Rows from block 3 of the image encoder of a small contrastive image-text model, named by matrix and row number. Rows with one number within an expert belong to one neuron, the router's apart. Each number is 500 + 40 x the weight over its row's rms, rounded and kept within 0 to 999. All counts start at 0. Numbers have three digits each.
Before each expert's rows are labels from the 100 images, of 14976, where the router gives the expert most weight on average: "colour at peak" is the nearest of a few named colours to the mean colour under the peak. Only what is clearly more common there than usual is listed. The data: photos of plants and fungi (iNaturalist). In brackets: how many of the 100.
# router: router (encoder.blocks.3.mlp.router.weight, 8x256, trained with AdamW), inputs 128-255
# gate: expert gate (encoder.blocks.3.mlp.gate, 8x128x256), inputs 128-255
# up: expert up (encoder.blocks.3.mlp.up, 8x128x256), inputs 128-255
# down: expert down (encoder.blocks.3.mlp.down, 8x256x128, transposed), outputs 128-255

# expert 3
colour at peak: orange (28)
router.3:446460518457431408449524559575513519562521494498513496428537478540497573477477518494494574486470473401492503416525478502485533528440457543524516470493471449516505449519550528522413485456467557529503523591494512534552485504509540552449487460535559510549508509531545536505517534541518473504458497441497554496504554484513560512476517405519492526519428441503483549444487487539521419488523
gate.1:537539551496521474483514491513508513533518496485490557483401507496507494453503527421570469557502491463542507435522484479500445528563469495462488490469509490557526577502476527532478514496520490454467558414469496548591509496487416501477502477473572542479465504493497485506478503451578499503500501511442526558436480507495590519480491464460465520460497513547461466546499566414482537522511
up.1:518484444501532596535483492536496440538497468449474513564437481519532497548541505433489445506405474515466493494441468510551515568499541490530484584479417531507485415502534559509577482478530528599540481505488481529487448511489434499463546458427498464510455434474449530496482502515569524496463469466576512536499516490461526478579470500470514503501480474513479535485488472528445445534396
down.1:532466530438478545492484509475464511464457481458517450466478457475484484443490552438440542446492467480528458457495502527429505508460476490463541486437530526496567504480536514564515550541415416464457460380513530529489505457525468405440500535557523497544444512508553548556489472519544480513443433549551449555427586461513494538505503536551535474444520542538494502519407556483491501489478
gate.2:489527508461541463495492485500483571464518473553491410539504507543454459506548465547535472510460529425516508519497438498535537492580566583463525489507490474468489607513492480459491509478424470466572559475532522495492444432600528519515547545461515483502488559483539492451543453480532508499455445503500507489509576516506494471476530477498486443447463491497508456449484516497500516586496
up.2:515493521516481513508521485503454423549501468491488555480506536509485494507493567520471487555519489531514503426499555531503485531448415471504479497515487603527545446505485544510542479545572519522429468569487511523493512598411523485571414475480485497499523451528474557561515536453438484511513543528490520494488408484482468495585480508484549519502523543456495504557488553471528456445450
down.2:515532547516509491534435490528441468450492532448498497532511496464475525473425475530452506556505446506513506549471478536477554519488509537483578483489446528490479462495515444478513525482444506547510442485529498509471441561548558573467541494517481459503458478390390563517534595502531493485475541523458491532430483599470509433467523485544535473475487566500460504417490443524496461575484
gate.3:539515608520423538516504462447546476487498446464486439505498503456503538424512572482507517562581549495473404453529570498489453450492478502491452540505487495470424479465571476506476529572513459524523455496558490575473472528486486573513528456561521571510491483476517486523494529466546558498560444483511478518457538510460515451448476486482524587539562494503591532474432438544498484453499
up.3:485532439575462509520544492561449489492507518488463504529523450480508439542566475465563552495494519497542568485501519465497514501470477534439510480495453408412518503532473493514404401491542512469553473518469501503530517510510586444528457435510439482518437466526480531383544492534438560474488458538485484491559513499425470492522500427556548478509439496517451510476526525490499433543517
down.3:516446498513431429435423483538437442510516490491532551534548486468453457500551493474508475516478529470544520498515537439506498466527496483528459470515528514520451542542469525443525436480501492497561557496438525530486547448547468534449489448454467501478523499483561543484448517429550457491477518456430511425470488580453436473464414467491516531443534454535478540447480492444442536498499
gate.4:466497551431538504483489462517570428502489535523533451382456604540465565521453439524528563481466485471446470490502444502457499516527510493522508604507486477438511528534544520492444497483497603598507500551472484479538504419510440532502524466500571521470476571509511566510469474538485463507531478515520557497523528511483480477504545481487500458525472516531564533463413505575524448556542
up.4:534519448550536479464535539470461535465517504483485502511551490567512447531486584565407463513480526434465484532482458524466515511512576527472499400537484521516455563490501581481518547505428490493543547495510517468459458478402588494470506484524453485477506489477515430497502556513536589445459559461525437528452481483497567502484507500472476499513480488471433474482535471509436610548575
down.4:508528434495493551499512553482550465527594534401473505428496511523539561455440501528432472499514540471468560487538569487524556437485509571466438510546543535515524375569524582434497519539470584464454522489564525495457488504570461564499515516456477523481528450506494516495478548505487566548519542505447478445479477471451510490533476463500498429512507422484592504500478502492477508557503
gate.5:541520478474519531509465527513516469474552543431516482421536523468478476526539463518472423491562520525521490503492512466532538456511501504535498517512480529519523511508472433480549567441464447475489517542514491481551463451446493510513513484435457469488439472513549544522495526493513525460460475448525529481533461559490382486507474440523473465513492474530478510536548462486495553490446
up.5:540419539480529522537499500482574507479535515423539496508436578511476486454538469502538504565465503491513461516474460510452528513499505494477507508461512559526447497493493585539489523522469467474524489483524488502463505513546510479546542534456495438483516439419468536514536491548465463466507515512532505497481483445531532468496522556458474463510514533462608544458526478502445485485461
down.5:454467521532531531503580523490513505479547457461504485460512448498517510476522507547442441499531480514450436423475475517574501495504541506547534409491498501485524511414551510439550507514449486488560583504501479557551563431511524473486494523528492545488494465550527478408502484612533487528495496487558545537475570445570475536465497576530468481572485457451463474452501511522534546511502
gate.6:503525500464538508523515409542484517470505510479484481459468497472556497569472563454525481500596544444528457512522504501465499523447482555530494488542513462430495532521544523534429456531520552492549482472516496421580484541417512540511405524497538579493485485477505473484577430526514524490532535507533521503491559529533590498519540507487542508525488477457514479582506487478480499489526
up.6:556518469507436482423506533446459452535517547486547582519541451509513438494462515437510513529395463536502549538465482486514455464506515469481495446486486478554515530477448476470509602513494541518516582597458440496481463455511502467514542546526453443483591462448503488526445547454482481512504373524413520490515432471501458481459458531514448527504505523503493505490584464518521448484528
down.6:475403531499508517501521562493514510437551502511494595499478572488520535518510503578516492524492527566543518506553424494536527511485533533444481509487495492367381471500470487459455501540516476523513490484511502447538465430520496544494518507468518547479471433513516465459454452572461526464504510469488497501499462439534487433471501408457495498536465414460590489508581555473469440523479
gate.7:484535481475471565442497465523577499482423426462447466529544442517618522487469524622474472507490507484449473423576597479552525504481498558434528565510529449556589528484533456510456456499552539467547465512495552486556459558540479474509515455540480533470504541483537510466481553417505516523495444504470474516466542458503486494564512474521489492421494447465442506514465461524512443430514
up.7:496473532466511479581531482497449502555587576541470488534444556485369543491545521368498488477490476462570503540478416530441476533486534443555445456450504528474433514447468481573494508506448496483511494444466434482511536438476574465463484562489531488512524455547499496551513424532506470508505538502519542479508525532507543531518490491478518485555498510495600470515568536463440517560542
down.7:501439453492531426484493499448532532508571559399470399490447453534503538558478497563456509509498440408381498506460511524486516434453526532482550500543496478527503556514529523435476475476531475541472491549502529477484506487523516481476514500522440493428495531410530555494537526574502503518543541559509542499537487532516503513552448576449499480444503497440488494582504459518431457487527
gate.8:528482505442501488505532474539486508511439548418489475477548502506512504466489473588521542547523416414438510459470477532533452486517545470446524486440451533476521524468477504558430513482535515476507440544528514436550468437490524467471461538550515442536448470498454528477497452510459461517503491453499497560540487481462468528486474476550506475466513520522461539475518548496473395496505
up.8:534481523467495463508528465546503494494449550423503492471551510508523494438481485600519543536527402419455526428472493526512455486526549495441505486428459529463525495466475530554430528485500515457498419536535535431559466437487516455495476532542511434536454472500466532484493458510465471506502500440496505545522477502462467533485472462549508488458522513515480548474505545483492415502521
down.8:473488548617455471535510491508493478517549578489489534461487486488507487487466512452561545567558454492489450491428507518514437528477440519545458530432501456490558486506489537521514480512437525575537491473515491539520418498480455468498435528446508514527513511503469485461490389516468449505507545530471459482431530501511489490423455510509462513515507510524451505407660524467489509472580

# expert 0
colour at peak: grey (93)
router.0:462541441544458554490512464559538495452476467507531501447449488543492463510535471495505493590481463480466448545553478475455508469493484533538438528493540518562480532439434544553508546546588477418560470522538492477458535509461453466434536444525553477454443494551432497453424516506536509456540450538509484534542457437502436499483500531482529533532471452464450558483477505471445515480557
gate.1:498541472542494506484514524516514584469517559526462461535419426505582483517479499494496492532497493483520477539496521459500457455483535570481467470457469483497515559525516508521430482548440413448505485499516500467547567483398463503576426525452507459501473484556501614518544534517614591596494480553540461512469541522517547506513516506479480452518486473506560485549483499492515517533539
up.1:542491492488461572464475516543553581480492516531490493602459512485534514558464505524478529473518494513523488459472486457545521444464470548492494442515492459501511536430527471499469406474441481460475479509487507482522538511474437545516490468482579450510480504554547613493522541488602556552566425503453521459473562521516552473514510525513447471481521543421505476404466545502540527557505
down.1:517543439483481548534483489577459472549467517472529500380536482534501429502472526445510497483500511417537573582461550482520487494543499456488517466507516470481463478505483596532498586554508516476566568459546475451477508529525563509543432471570492488467519502416513495590569469513519536469590429501480526515519531462477484478533522526554543450570502516470536474468540488465452478466515
gate.2:431586471500479446488406540513572640493438457488567511520532437479498487483492496562558555547477506511540525528523449483461429418475491470586500457549460473539485517467434452580585504572509490500501566444549411458513531551552507431459509533444506500466475557515595517497503491524508522396528508464425554475522494477511481421518538492473464549571515501534517507532547540487561526500511
up.2:527591470500539489530448518467521596517439484473561485518494439514471513491506471574532565566468481573500504495486428464488438430491529430570454456549512538556467502478431487585585526501496430519503522451572390502469517547532498467452536548419496464442547579560579497511499474560493536442485476389446514534496481447517498446536544486488452539560479485530531509492515532498495566466535
down.2:520440547436520444521518508440479511483514535508450561454500542510559522504528492435542442555512519490475458479531444476503488522535537549394524476526521442459433420416489463515477533452496485566457470561541513516488447494503529477515561598402469452493448498554476466575449547442533471534568567463456499474478506519553530478383508526434520520515506508514429494484519480464523467498527
gate.3:510581409544542588551525466499405534463477486555433497467511503450522478461465541540440473550498504500448497578519565518473499475484545479463454527464478507597494506500536523511457570514496463426500464423508573452513547525500489527480442536516560433453494445556454440502479473522474518486433486495520521447437448527533502540500492474556532481464544436463519515428544496482477483517514
up.3:554518528427524549553463513486433606491517446545510519541469555447463569476501487470459451424446504490526500571504507467481543548459477505474547524527517433523517515480466471497577439512447459532534492454399543491497575462493447496496565522404494504533503474523428463474481518488422534537527444522525559493451481461556523548442523536509544561504511518479624494465468503516484537492525
down.3:463471528440504528484488498530515491501559547562473503532468512486498492503525470486483521449514478533502474441590484499529488508448512532462455492477506476434507518411377515406495481549508482520514536527556425482472593522486530525475404444468491543462486505472537484513473418535504522482462477508486489533473532535516457436519530434492487490567549458481513506668529494522529607571503
gate.4:501528539511533506446508521536512483482476498457564532492502531428464486563477491466523444528507518533536438508531440495565474486544524470494530478451535497466478559459552498435427624472497453549468459522522474452494479538456483449412475474583510528472465538471557431539435549496495581541480535528470574473444514508402596565538487465464481527565490486583460415470507505516454577511509
up.4:566500468464505561523455516584503512498493510512493534516563545497538466506530435473440573549549542503493463403440492443501510499486507473517494506428523420514525491424439552511499400528526428466524516449509512491536527467406495477473519512450497512578426537525508427510532527531564500497536468486494543541510532477520448570505519524471495496571551464498488534529526493491444497426558
down.4:514422496499477505476501516516479555515561518498476511515532494504552514424411525423492519490454436486586546462475474478552506543486548525481512571519604443470465539458482529497515518465490513497409487425493431543528458552448511460472490516482550502437503441461487532496524530480531503489409468521549567521456487497455481426488560536481493542554486489535535570494574468489487524523551
gate.5:502532515501444443532466497546540454545447495430559541425522454465469546466509483547524531524456475481508529410487474508431485464514496445593466486540549526532491489471474523499433539606502437476500450540528483514487535490525509470519489471512519480525535531483608530493507544490446516527551466497471499536494514491593413440471548548525527428556510454496493573518485432492486478469546
up.5:484515481495560541462530554526472496453554531509400497534526486531490450510475521492502521503519524534475477542511573486519528500488529559379549534445430555511551557530439480434513519398500573497537537498508528536530540533495463475538487500458524560440484475509374468509503483505486485475470551557561510468468498512418605579505451457539491569432483510514468476515520552485492466531508
down.5:511480452613538519473506506486538561463433522511439462531543535556510457560551508467515518479567488404515430553474536581533522506487494496533578530497548489506499434545468535488499559428574508584502494443503495489476560451536518469514568577503497576477500466486511544440496488487428463519478422567521533523520449521499508500469539534508486452510427482464447434490528438443496550511474
gate.6:522471490462522433563501555506478532467489474444481558467513441438527499450492583490515529501472451546477451397490500541504543497519510430479516518570464442495492587537543551527457483453545489474530519457541518551507478540453504508544423513496503546457507449522561473492517489493461526420499550550521524451515474508490562509487457467500501568501477465462490539545467491507442515523450
up.6:487514474539542522478515489530546499491463587539533460471526549513540524615520454481538477496495473463484476509510506475456475456444427569497509572515515543421553487506487446471552523503427506549494472514509478424499440491497598522450442453532454440621490494461451587477419540525439571509502484476463502553507567499530524500474498561491519475449507520484502470530513473551546471435540
down.6:531425565428504506573496530483464449479475445504470511472460494498483502530530490480511504503511555522500490447516480539576505510521465518460476509562459538549473455473538502467528519497538554513483500471504495553489553506474522454518510485468513518462447462461503450470430555487538486441481415487586452506490580512461478539574527570463462439541502536569515511564508490489548519490485
gate.7:446497494473487481534448482454543512495462448484506613468521499514537509461457500563553525458619467447507560500415539522495498482449447545523411512494545624479514414481509470507499577504493517496496503511517489537510510540487516488474505516550509474556474495509503557487505463577516486476503463503425508478535484461554511495465500532545503517534542438516589523477543478449493513507446
up.7:536475459510559530501553457500530526501525488491534505489526565516558526481490455409439467559444502440453419591593486501532552551555512385498470477444456518499511589528461490451560517482511480533506501482487564490441459469425513543521461502439567520473540453526470419474455472533521551483546507465529531518404470508442496513461499483472552549524549523460413544475481545467420526548551
down.7:562512521482512470480474505509490472491478496576508511512449495569451489487558444555563458532462510469508490539414495527497584532506511539412517498522485530497525512488510526514504495503526423476457555506560549555488594501521429534497505433412516496537566496488447537467493457495522506432502461499571464478417490515528516519437500521495469488456530489457428453482569544523438518472525
gate.8:493479477498490477511467508519395446444497482521434524478479513488503517496484447521422478485532429529429471572535464505541427507555534531490536442501499460460516493471435526518518467475476477496547517473446485564478480505489531438532526552515416529517461514535413491543506435502547518511478549556518489497530518529529485531483473578506476503480411501491514515456476520560513496565464
up.8:510537551495561470504535504480616553534511532486505458469466445473498483503487516534605514520486580491547532462464535476474561515457505553497484542504528521491533514512524475451426499552534521511467477537555486452522549493516505587470528470490583496461519478458617518484475590490469461500506452471484499512504500495448525440506541456517543496505563492493435526554519475495493504445566
down.8:487435555459566517551556491459483438537529457476524483553392485489515436541517499393481407516444491564475504543552489564459409516468530471536506486480491496474520584481541521483521487520449513465545490450512456457494544497451535480438496471444446469512521428466542502459539550536481498514522533487475521477459509518494476444482502518532493507496481535461488432488435509478475514491510

# expert 7
colour at peak: brown (71)
router.7:489517456463493540493504492483478585498550554568423415536477498456508528513456574468548443495505528547454546506450466459434504483494463568476561578512524421447531560551476496554531479462483542542518518572523447486444461433519436567489454477441542538433445512524544457563434558447496492484496571576439499562484521506490455496539488563479462455515571543535540447535517539557463529448520
gate.1:415484516460529530518570557515485502543483493460492519534533481520586396535423485538511507569537505494473529473488486495493521492476518523460484549425446465547539398526514476345522452521489560501525583505484473507465509485531468505482431489464467496491456526478546508506500544519510511502520587524497509484482550535446446539525534459484500518491488515503511520513530504535473541528519
up.1:543509454495474475506397411557518445474511484497489468476468513512429580507485537514493518529465515473493524549476532495510478495471495466555508473477525531466405560460431527589518491469547508464502441463490531513509483511541506483568557507529494519483533469547477454478504528484481548496433499483518483479565449493519590477427476510520513500485498458491516509457520496477540466490488
down.1:531541426543498440501508581512492554527426500520526523464472608508529543464540501432509513484486575516465519470509555437443466543478593434485523505534504537570499414545539523529542511538607435512424434511517496460459460495454503458538463454438518579498532541509523542495499570492492472468466540504479507461491555531430446402490555533468483460471549530527384453525502456502515449560543
gate.2:482498483499473522554466456515505554485470496545542449523502476427451466488488480428512491470469482576521426574544464487545497509344469597466555497568518390489528538513458504522464500478541459520492520461476497504485524513557522532482393504510486504442555546510488509504483467524466418490476527550481535502467462555497508560496536545486467539508519520460475472441480457538500493541538
up.2:515508509499515480444507542496469445515533535444482533455500506574553545521505505585491524504532516430474564410432538502457497499655537421541455514459505609496467458487536486491550494509461521483506499533525455485502481481447492454526582489526495491541445458491514479499512535487502578501519459430532487501566516438500488440492466455536541446507481472531525519550567530476499499447468
down.2:490480515605506482464523517503503511505547392481480512519561455496478474497450522477488500521446529476517455532447517519535486473558514438566517556426492514467608453481539527530448516467397570534553480517497486498530588495535470463499562471475494551494479536491498492507511408502471493504531440485488466491455486460477492541492516467484506481493511535496451539520510488523447545542495
gate.3:473528519499526475491489500470472469502447466543481547427518528519555472425448556510556463517549482466509519508468493488523476470481561456451441496488480527448510486507527466511537447611458463509536508439484513475474511445525586524513501458561515544464521511508465492520501547453499598464518467466451475441509528526467575510497509517547547562417528572518504462401430505532604498472514
up.3:457427551505557455526528564554566517493482563448517477539507511541530467511498462461466483458443507477509481535539461499532494538516420483577506503475523504536466472480480479446524581456529524571465543496553539523464545544482473477557443444526502533487489513529438461500544517462459505470451567478512509424586547505452457523502494490437517472487522526451514523472502470550574506472494
down.3:498486456545508519471519481503483501532501568456504528497470483513492440481514510458480545455574506464495513511537520559504468508508448460535454449506486515557490448482480476531498524505554405570496526492571489480496588500537474462543488449534528505541472529398576444492444431533442477484414499545459485450503518464415520512503488569525513534554463503525482571510476506465539584478499
gate.4:456535531456512481481471498569448437483522510498421453438601503524495446546479500490615519484578502448508559527520549583519575509484438437499463520505515497477507542485449458488486533528533526526443473472462479532545430441553481496501483429506429467479459486494482547496499425447512471493464488553468456496553572574412465505505482473543485538427491522499607467462506510441545447461506
up.4:535573483484550524440498444505470448503524488503450480479519476474487517462437563515586483502569471497469531513514473511504531418483474469450443507498459498519586492520447489500474535501483521525490506544466446418509486469516515486500471506469475390526437498551485503487429511449500497467507604500463542522555480551459449566523508476483518537432439438527440464511512489450513470492506
down.4:544504552624532468472491555479470497588569485536527521482459463509509539456479512540483493546547465522491456480576507482432562453554576459466495549536516497514494486488491530452477445432565463520501463511542442486513505553518542510460532524450545555484579524500499527481494532504447416548491596506423521468447505493485506461533490422537483477525479621466369497509484559539535431504553
gate.5:521536494470517470441524584450477495524555580513468514510535544497489590495474585488552445446493499535541482543477522459494495471524523512418459499522523533465476534478488474589488525598444550509503529547508459452490523505446528515493485605467545485474440471480483487481518486516491429481532455524459458431441466493477588510504526560463477533513508511535400492445527514450442439546521
up.5:493484566467499501472467474488467475444504526466466487577483501467484507511492464449528508529460541529496495555555536491490486509496474470478473475493478609517486447556534602463539493494429463520452517428569590521482527529510480498516581486458461520500512458509481468512535530445499477449468472546541422471539566465523421428541508527472452538451468509527441495523392546560564566491492
down.5:517552503486465505491577490505558463484451496526474515549467484507477489544500498463436452473520566485486486516526484544527544497475531514506502463434522423527485480495548580551504555513400493513427479454580531448476521548524506501519515475473607515446503463498447508447501490460544489456475540491499500517575498478489511481579513501465526464509541533477465477446508511511589495555567
gate.6:511471487518490506482426501554474471462504552490508531495437590472493529567528447494518446519567529484512470492502414535510512540526597546575514495549491412530526587506450406545511524413534409500463584505477451511498428456490490438490488484504403485515481548499473449539553506440561587463484452562525501487437502498541529532430458528527466520556522431535470487451550523484515489509540
up.6:505508491454526519537552506352498468566552511520463552572512419546522439455501528517471533561455460483493493539496534521531483449482493517450449505458505482487422507511481581496526503545499567519570516516463496552505492456480476477474491535446537516483510475550526516489467459511438506548449485446479455485514450459478480516465469521554504450457455524474519489531521560547461508445483
down.6:546607411530526506516491420481487487518596453447467455500534517478508497519489459582542438476549567469490480472526502547586454493506422442540542470444509539507509519514502457497482506540588525508490497460498468509512500451569505474525436421534507478579444567466528462535531502461537491466508516507489491515483476508518474439498499521537510530539463514503495521566468512432484443519453
gate.7:517560500530435519514551446479487426520432524533426492453504500477515511373506553494547461484443508512472470521569543506500545484525486568414585490489527500537526510546501505508488494518456506571562531492470549525470526518503465504508481547422530462475499456487385506509472525476515421521442516490468552526483501530437489496432483496522464574461498471507559524534500511457525523434518
up.7:474506475470456584481501464494501450490404489499467402528505472482466513449476542465562498485461499492501469561525578518536490475494457552495578521532499537459553494533548491482583474497463496617524519449444547523425550480515530565510421478437501518549450460491461498466466452567566459478543493503468540519523502517454496510509505506523474588520458471514578537499524485453514549485549
down.7:497544526463561422466522559446435511458496577473459502481521510509537503537510543472461508506481436477502484436490501486432508487461491575432537556475544437555500514523427440603449510471446484525446475501515465523487480574517431484449477486484554465486504537487482487514452466469510494536456390502557525541505556453476438498529451564499485502553483528459469432489495503517483457504491
gate.8:454454485494494469385423416516463509518538510499509454516482543498534550482489450599556513466472480516571515543511503513537543555509523565589540460496479461532553572531464519570484470471570502523509465452493495549448522541552526460554486482537561442513558507489545478517508495527508549579484555503518462445542438475442506488459482517464447423480480507461479515508511518499503482466504
up.8:426520540534508413453498440494461528509477445454510572442459523529495525468474532573583556542499476472531462530493454507520438508511522445480474509585488406542497539477471452500470552468529491461498477499467476522537595469483510422519532488491547525471489567502502513479499481521580600486494595535486473519536462476533525487553456533499482496468519526543511496454502560541531548484468
down.8:529514518508547502441499547510430473523459499577461537499517449522502466578517515580488433485422452598470514404484523565438499418495528523471458486535431571490445412568585463454474472503492447455474527514464500473521515609519482514491486502478526503450439483551514536547510525490559478521551496514571505522494457468518438468450545483507382541527481535522484571443489527464484558584427

# expert 4
colour at peak: green (39)
router.4:469470510497471547451437459531501513546504510480509425564501515513526497482540497564546559525501539514465562542476457510571517553533432537579488509496446519609580476459490513480582476468479487507501491448422525576443490567563479556517458516517495427489545484468478526451462505504484538500541462506512513505549432441446450429497481562490491574521472480518569496520477509517537495436443
gate.1:490507429512454526461572502590470501532507497448518470516535375491489454549498479547463479493548547462560495565458539527569513520464492528475439485545514505511491524430537509527536492530567518576570463448497469499467494525438500533480504478457479544461493478420540534524453474459441557466529466463482494507496495494491591559493475496477481488484491546412504493471479442465494555565448
up.1:505530500489481447530454444437581513508506466544493547470469525507535470450503528452595529551504488537458471452524482477421485527525452463516518520457496470473474476603488468485517447424478518474472567492540544506507535511510490492500548536548512457509554545561407445484541529540566432518532500593475532495506515531462430450485529539477478552509546472516459510494514480565493469502509
down.1:468479502479507537489483499530540538462468469444531503435558551463525605485532511445499487439593448525497501589509486377467515430495488493441426503516436504515565415550526506610465492517490419495519531508438514504462454546482568473455436506472519493513519527500503468509525490509517444487482535536466527563496476486458480505460523587565533474503473576503485481538484553541550541499559
gate.2:545454464451527464469519507577519552542489470460458594523445606437508422467497486512516528477485433548486531520479577462548539505459527528475525521441492530468565529508526425448510484461588499434476508524454500551510449469486466528548508525446496523493434555472432463514526415448534503509470456490544504489492450438481576531533488542462560479475497522444468458497523542564527517520481
up.2:458487462457498574456455540520469492456469484486472578443486540499519436422511497486540562456512516414522519467563537509528503497483520542434471538478451435434497458492432394476559531550501471524454483525523484429572501494537454448422429467514514557520518569428543445493468471529512454529540463519429535497531568522506508534446490521525486450466495545513446542463559485571461498590511
down.2:436525445482573435557598500519487547544527513465498499527514470556523449514547525534520514526515528493502465482501555516544577396467455548515548474549491513450536540419465479563503504478470495494453481501467506562535482497492577526473529513477479497505468570455458450411509512459457451533448580477452520536473419472413484393476578502443408485507523534488535488474503549510524445562520
gate.3:500539483519488548476494433553426543485502506495422474519473438481409446498485465471579506505532520561483490517417507468518424500538461504556550484462487462577512488443525512529510486550448451507548503518439512536502579481467428466505414471493493451470494545500482544516482468483541538486511478548519470544534477461473453515511489592524509456479492519506613496490522457583474523497456
up.3:502473524485506437504518573454585464532523518503586521478522569536580534536501529507427513506412474436495527488566488505481547500450549491479494479543519512426518505565456500468471529469562533497482494478568477481494411504526562540492571537500492554529512444473522496502523518553470451511486514479464535473475536516551513464480532413495480553520519470497396537534488538420525477532551
down.3:405507526461531583497446553487492461490596475485480523491528501528519468506521489559539584486541489477541534529576512497439516508526489523537639466561460447434511564468459468537487378509412549437531502482482526516460460471530580526487613446451536495484522537492506523508561479471491547473503451484500532493494472508546498521525479497534488520493484533523460475519549479541527496492472
gate.4:556520511461536490489482509495495489477494532541494524554515520543506446502460426523440539465459469514511452428481494521505478457505443485565438534511462467496516468431568568527552494532450546494480430442492532526454517505495466481496479445541439506435482471526452531552515520449521523523463467401494486448572482537513487469480470471546524438490454494460526502546473463505530523563550
up.4:460450542520475523550521518526489522471476484502477515459531439432534519530522517475527478527538526475496499539491508479533505565505540464484582483486506546503529510551502482460420517472554449497521561522485481502556489508481494534486566556455562521559469501464497492494431542574528461484534500574554488592445466483507536536544512528457427540524554478527481513459518531498459458447434
down.4:479460564463424469548444490497470466494431434479500497532489466476486575507480478485490518446429529475486468476542533473526546525536508473545538470542527473444461524556558543510525569464509552557509566463574499552500527553422479513525505535530499553490493550476456533518567488504460561464494422471423507490466504436448468470517526473437515471440539457569553550529470523490538519529547
gate.5:532506550485488523461501508539532517483490513492506454554495500501534424576500526493469538513435498440489477470493455539462486538482459511447519412562477430584505503505560465500491542513448480482401508549523466487511524480488510477489522459458518498479493561519495557478507590409466464483508579523460492543526456548460514566491567493516465496508484476519450474546455461485554516505523
up.5:514522516511534431463484549516578567507476399472492476508500510525524470510448511454452534563497476545530451580482496544466513490479475449460526462541497514552447548510571452472485569449527518537462523618495465496429495493458505569519523557495462586472430595517467484441556510467463513499482568503486503483534457443446497584531522505452461544518483459516452483544515499509514430582496
down.5:472425486549557576534513498497489508470504489473489546449487463438506455466481529560505547440541484534503521531547507541495557503515481469531500519486439479452574574530494498454528485512519485485473488523504535467523515497450511538488561529514474459485493570512526508593445492461525591519488559485477447482520460451482456495488629453477515482471468547465474473479555517493484460495516
gate.6:451500494512526508488460499532535401480424504523562453553498506480535467479519458593461577445562494524448521453487533491519488499499483472522535547504438513564421516529529474507423500453505479507459497472563453508463480509579488535512492477505445579478548548470507498479513410543463524559540497473518495478509540560492475510486475574486491456533474520508512450448482547540501489448539
up.6:446424460486445452484513476500463416485438464459583459485521523526530515509476528578500578537563572526401514444480547479501528512549440534479548449536465611520467482540542452468455512503557522463485520444571464486533542516544476548494440477456484581508490516472514465547535425486527498545482451474511498505552556504457447508520560398498529485513515567483509500508497549552591508477500
down.6:446460487486526561443459544524480493535620513492481499522485433555473513543467511470529527538495537497499484515508542533519480421501515502537540465463517497501462500472468503472506570555538549548452513429500502467438559472516524519505539580464478502513473473525500532500481528512541526490484614507459553468479526440447513494524490470489467456490557574523396465440494604502420515553543
gate.7:512450433510456537411542479506514488469490563465462521450494542569383528523527493517534470430468511495518496490533458497483523545544470384557501474516510531518501503495591473469495449461426441521547482464489548483495486542511489469524538474514487491545496463480579562544412511522498485512538503478527542560484596512514548476426569410537518475476559498527514561552532533502468473542494
up.7:460470491528418463461520423455488504456495532513507542472486455526502534515457502394538572547524531531439508589493568469535435537478511530447563505504490493470481564501430511464482491480464451543399523588474514519536565455537428522460542528478551495498476559538485540470498492469511511543554441486476531556486443495518399447442471493502515472491490475527567534517515471512472536556440
down.7:520437585452491510474460506489553505519486485442510442508488483449538457450469543536489526552517498508512559519424460417500472498541488446488564565566512498478557495438512413478470524426541525508468503547510458509492483533510467426431512422537498468490460578453505509481502533481532580553396441488488501550447543523508510470530451537425476513576452600569499514543507500443507488526536
gate.8:536475509471525486505542540429426525536561463544534478526427521447453513514496443476473530408505512474552457490518463465499491523520442567504464472516464489550433495488554563499634483547457535521503460530488518466435524517449485510513446475505439458529541445504510407452540516447474593498468508542536526512497480518470480558546475487491494544512481516526626488469465460540436520510478
up.8:532458487507508457481526505421417486516562454497506445513432527443442522517479449465495548433528489473526463480493450453508522545498475532489495498505454556518436499493545532506605549535496541532498515473508496521421475501502500541509462434522438471489532478510533438452553465462500606515450524528526533503500493519453517569562460531472527502535456471528633505470514465575429517472482
down.8:494525430450517535522490492407518492461460581562509530535412489531489454457501495534562499556563538457513548497516540502537486502592482520533516545591422407532499499462517486471505559489530487493465524468429507477508526476500437480526517417509584510536420494477482497501494441477434542435484510532557481515550495514513483524530516539514515526528492518580480531476512544490500564520453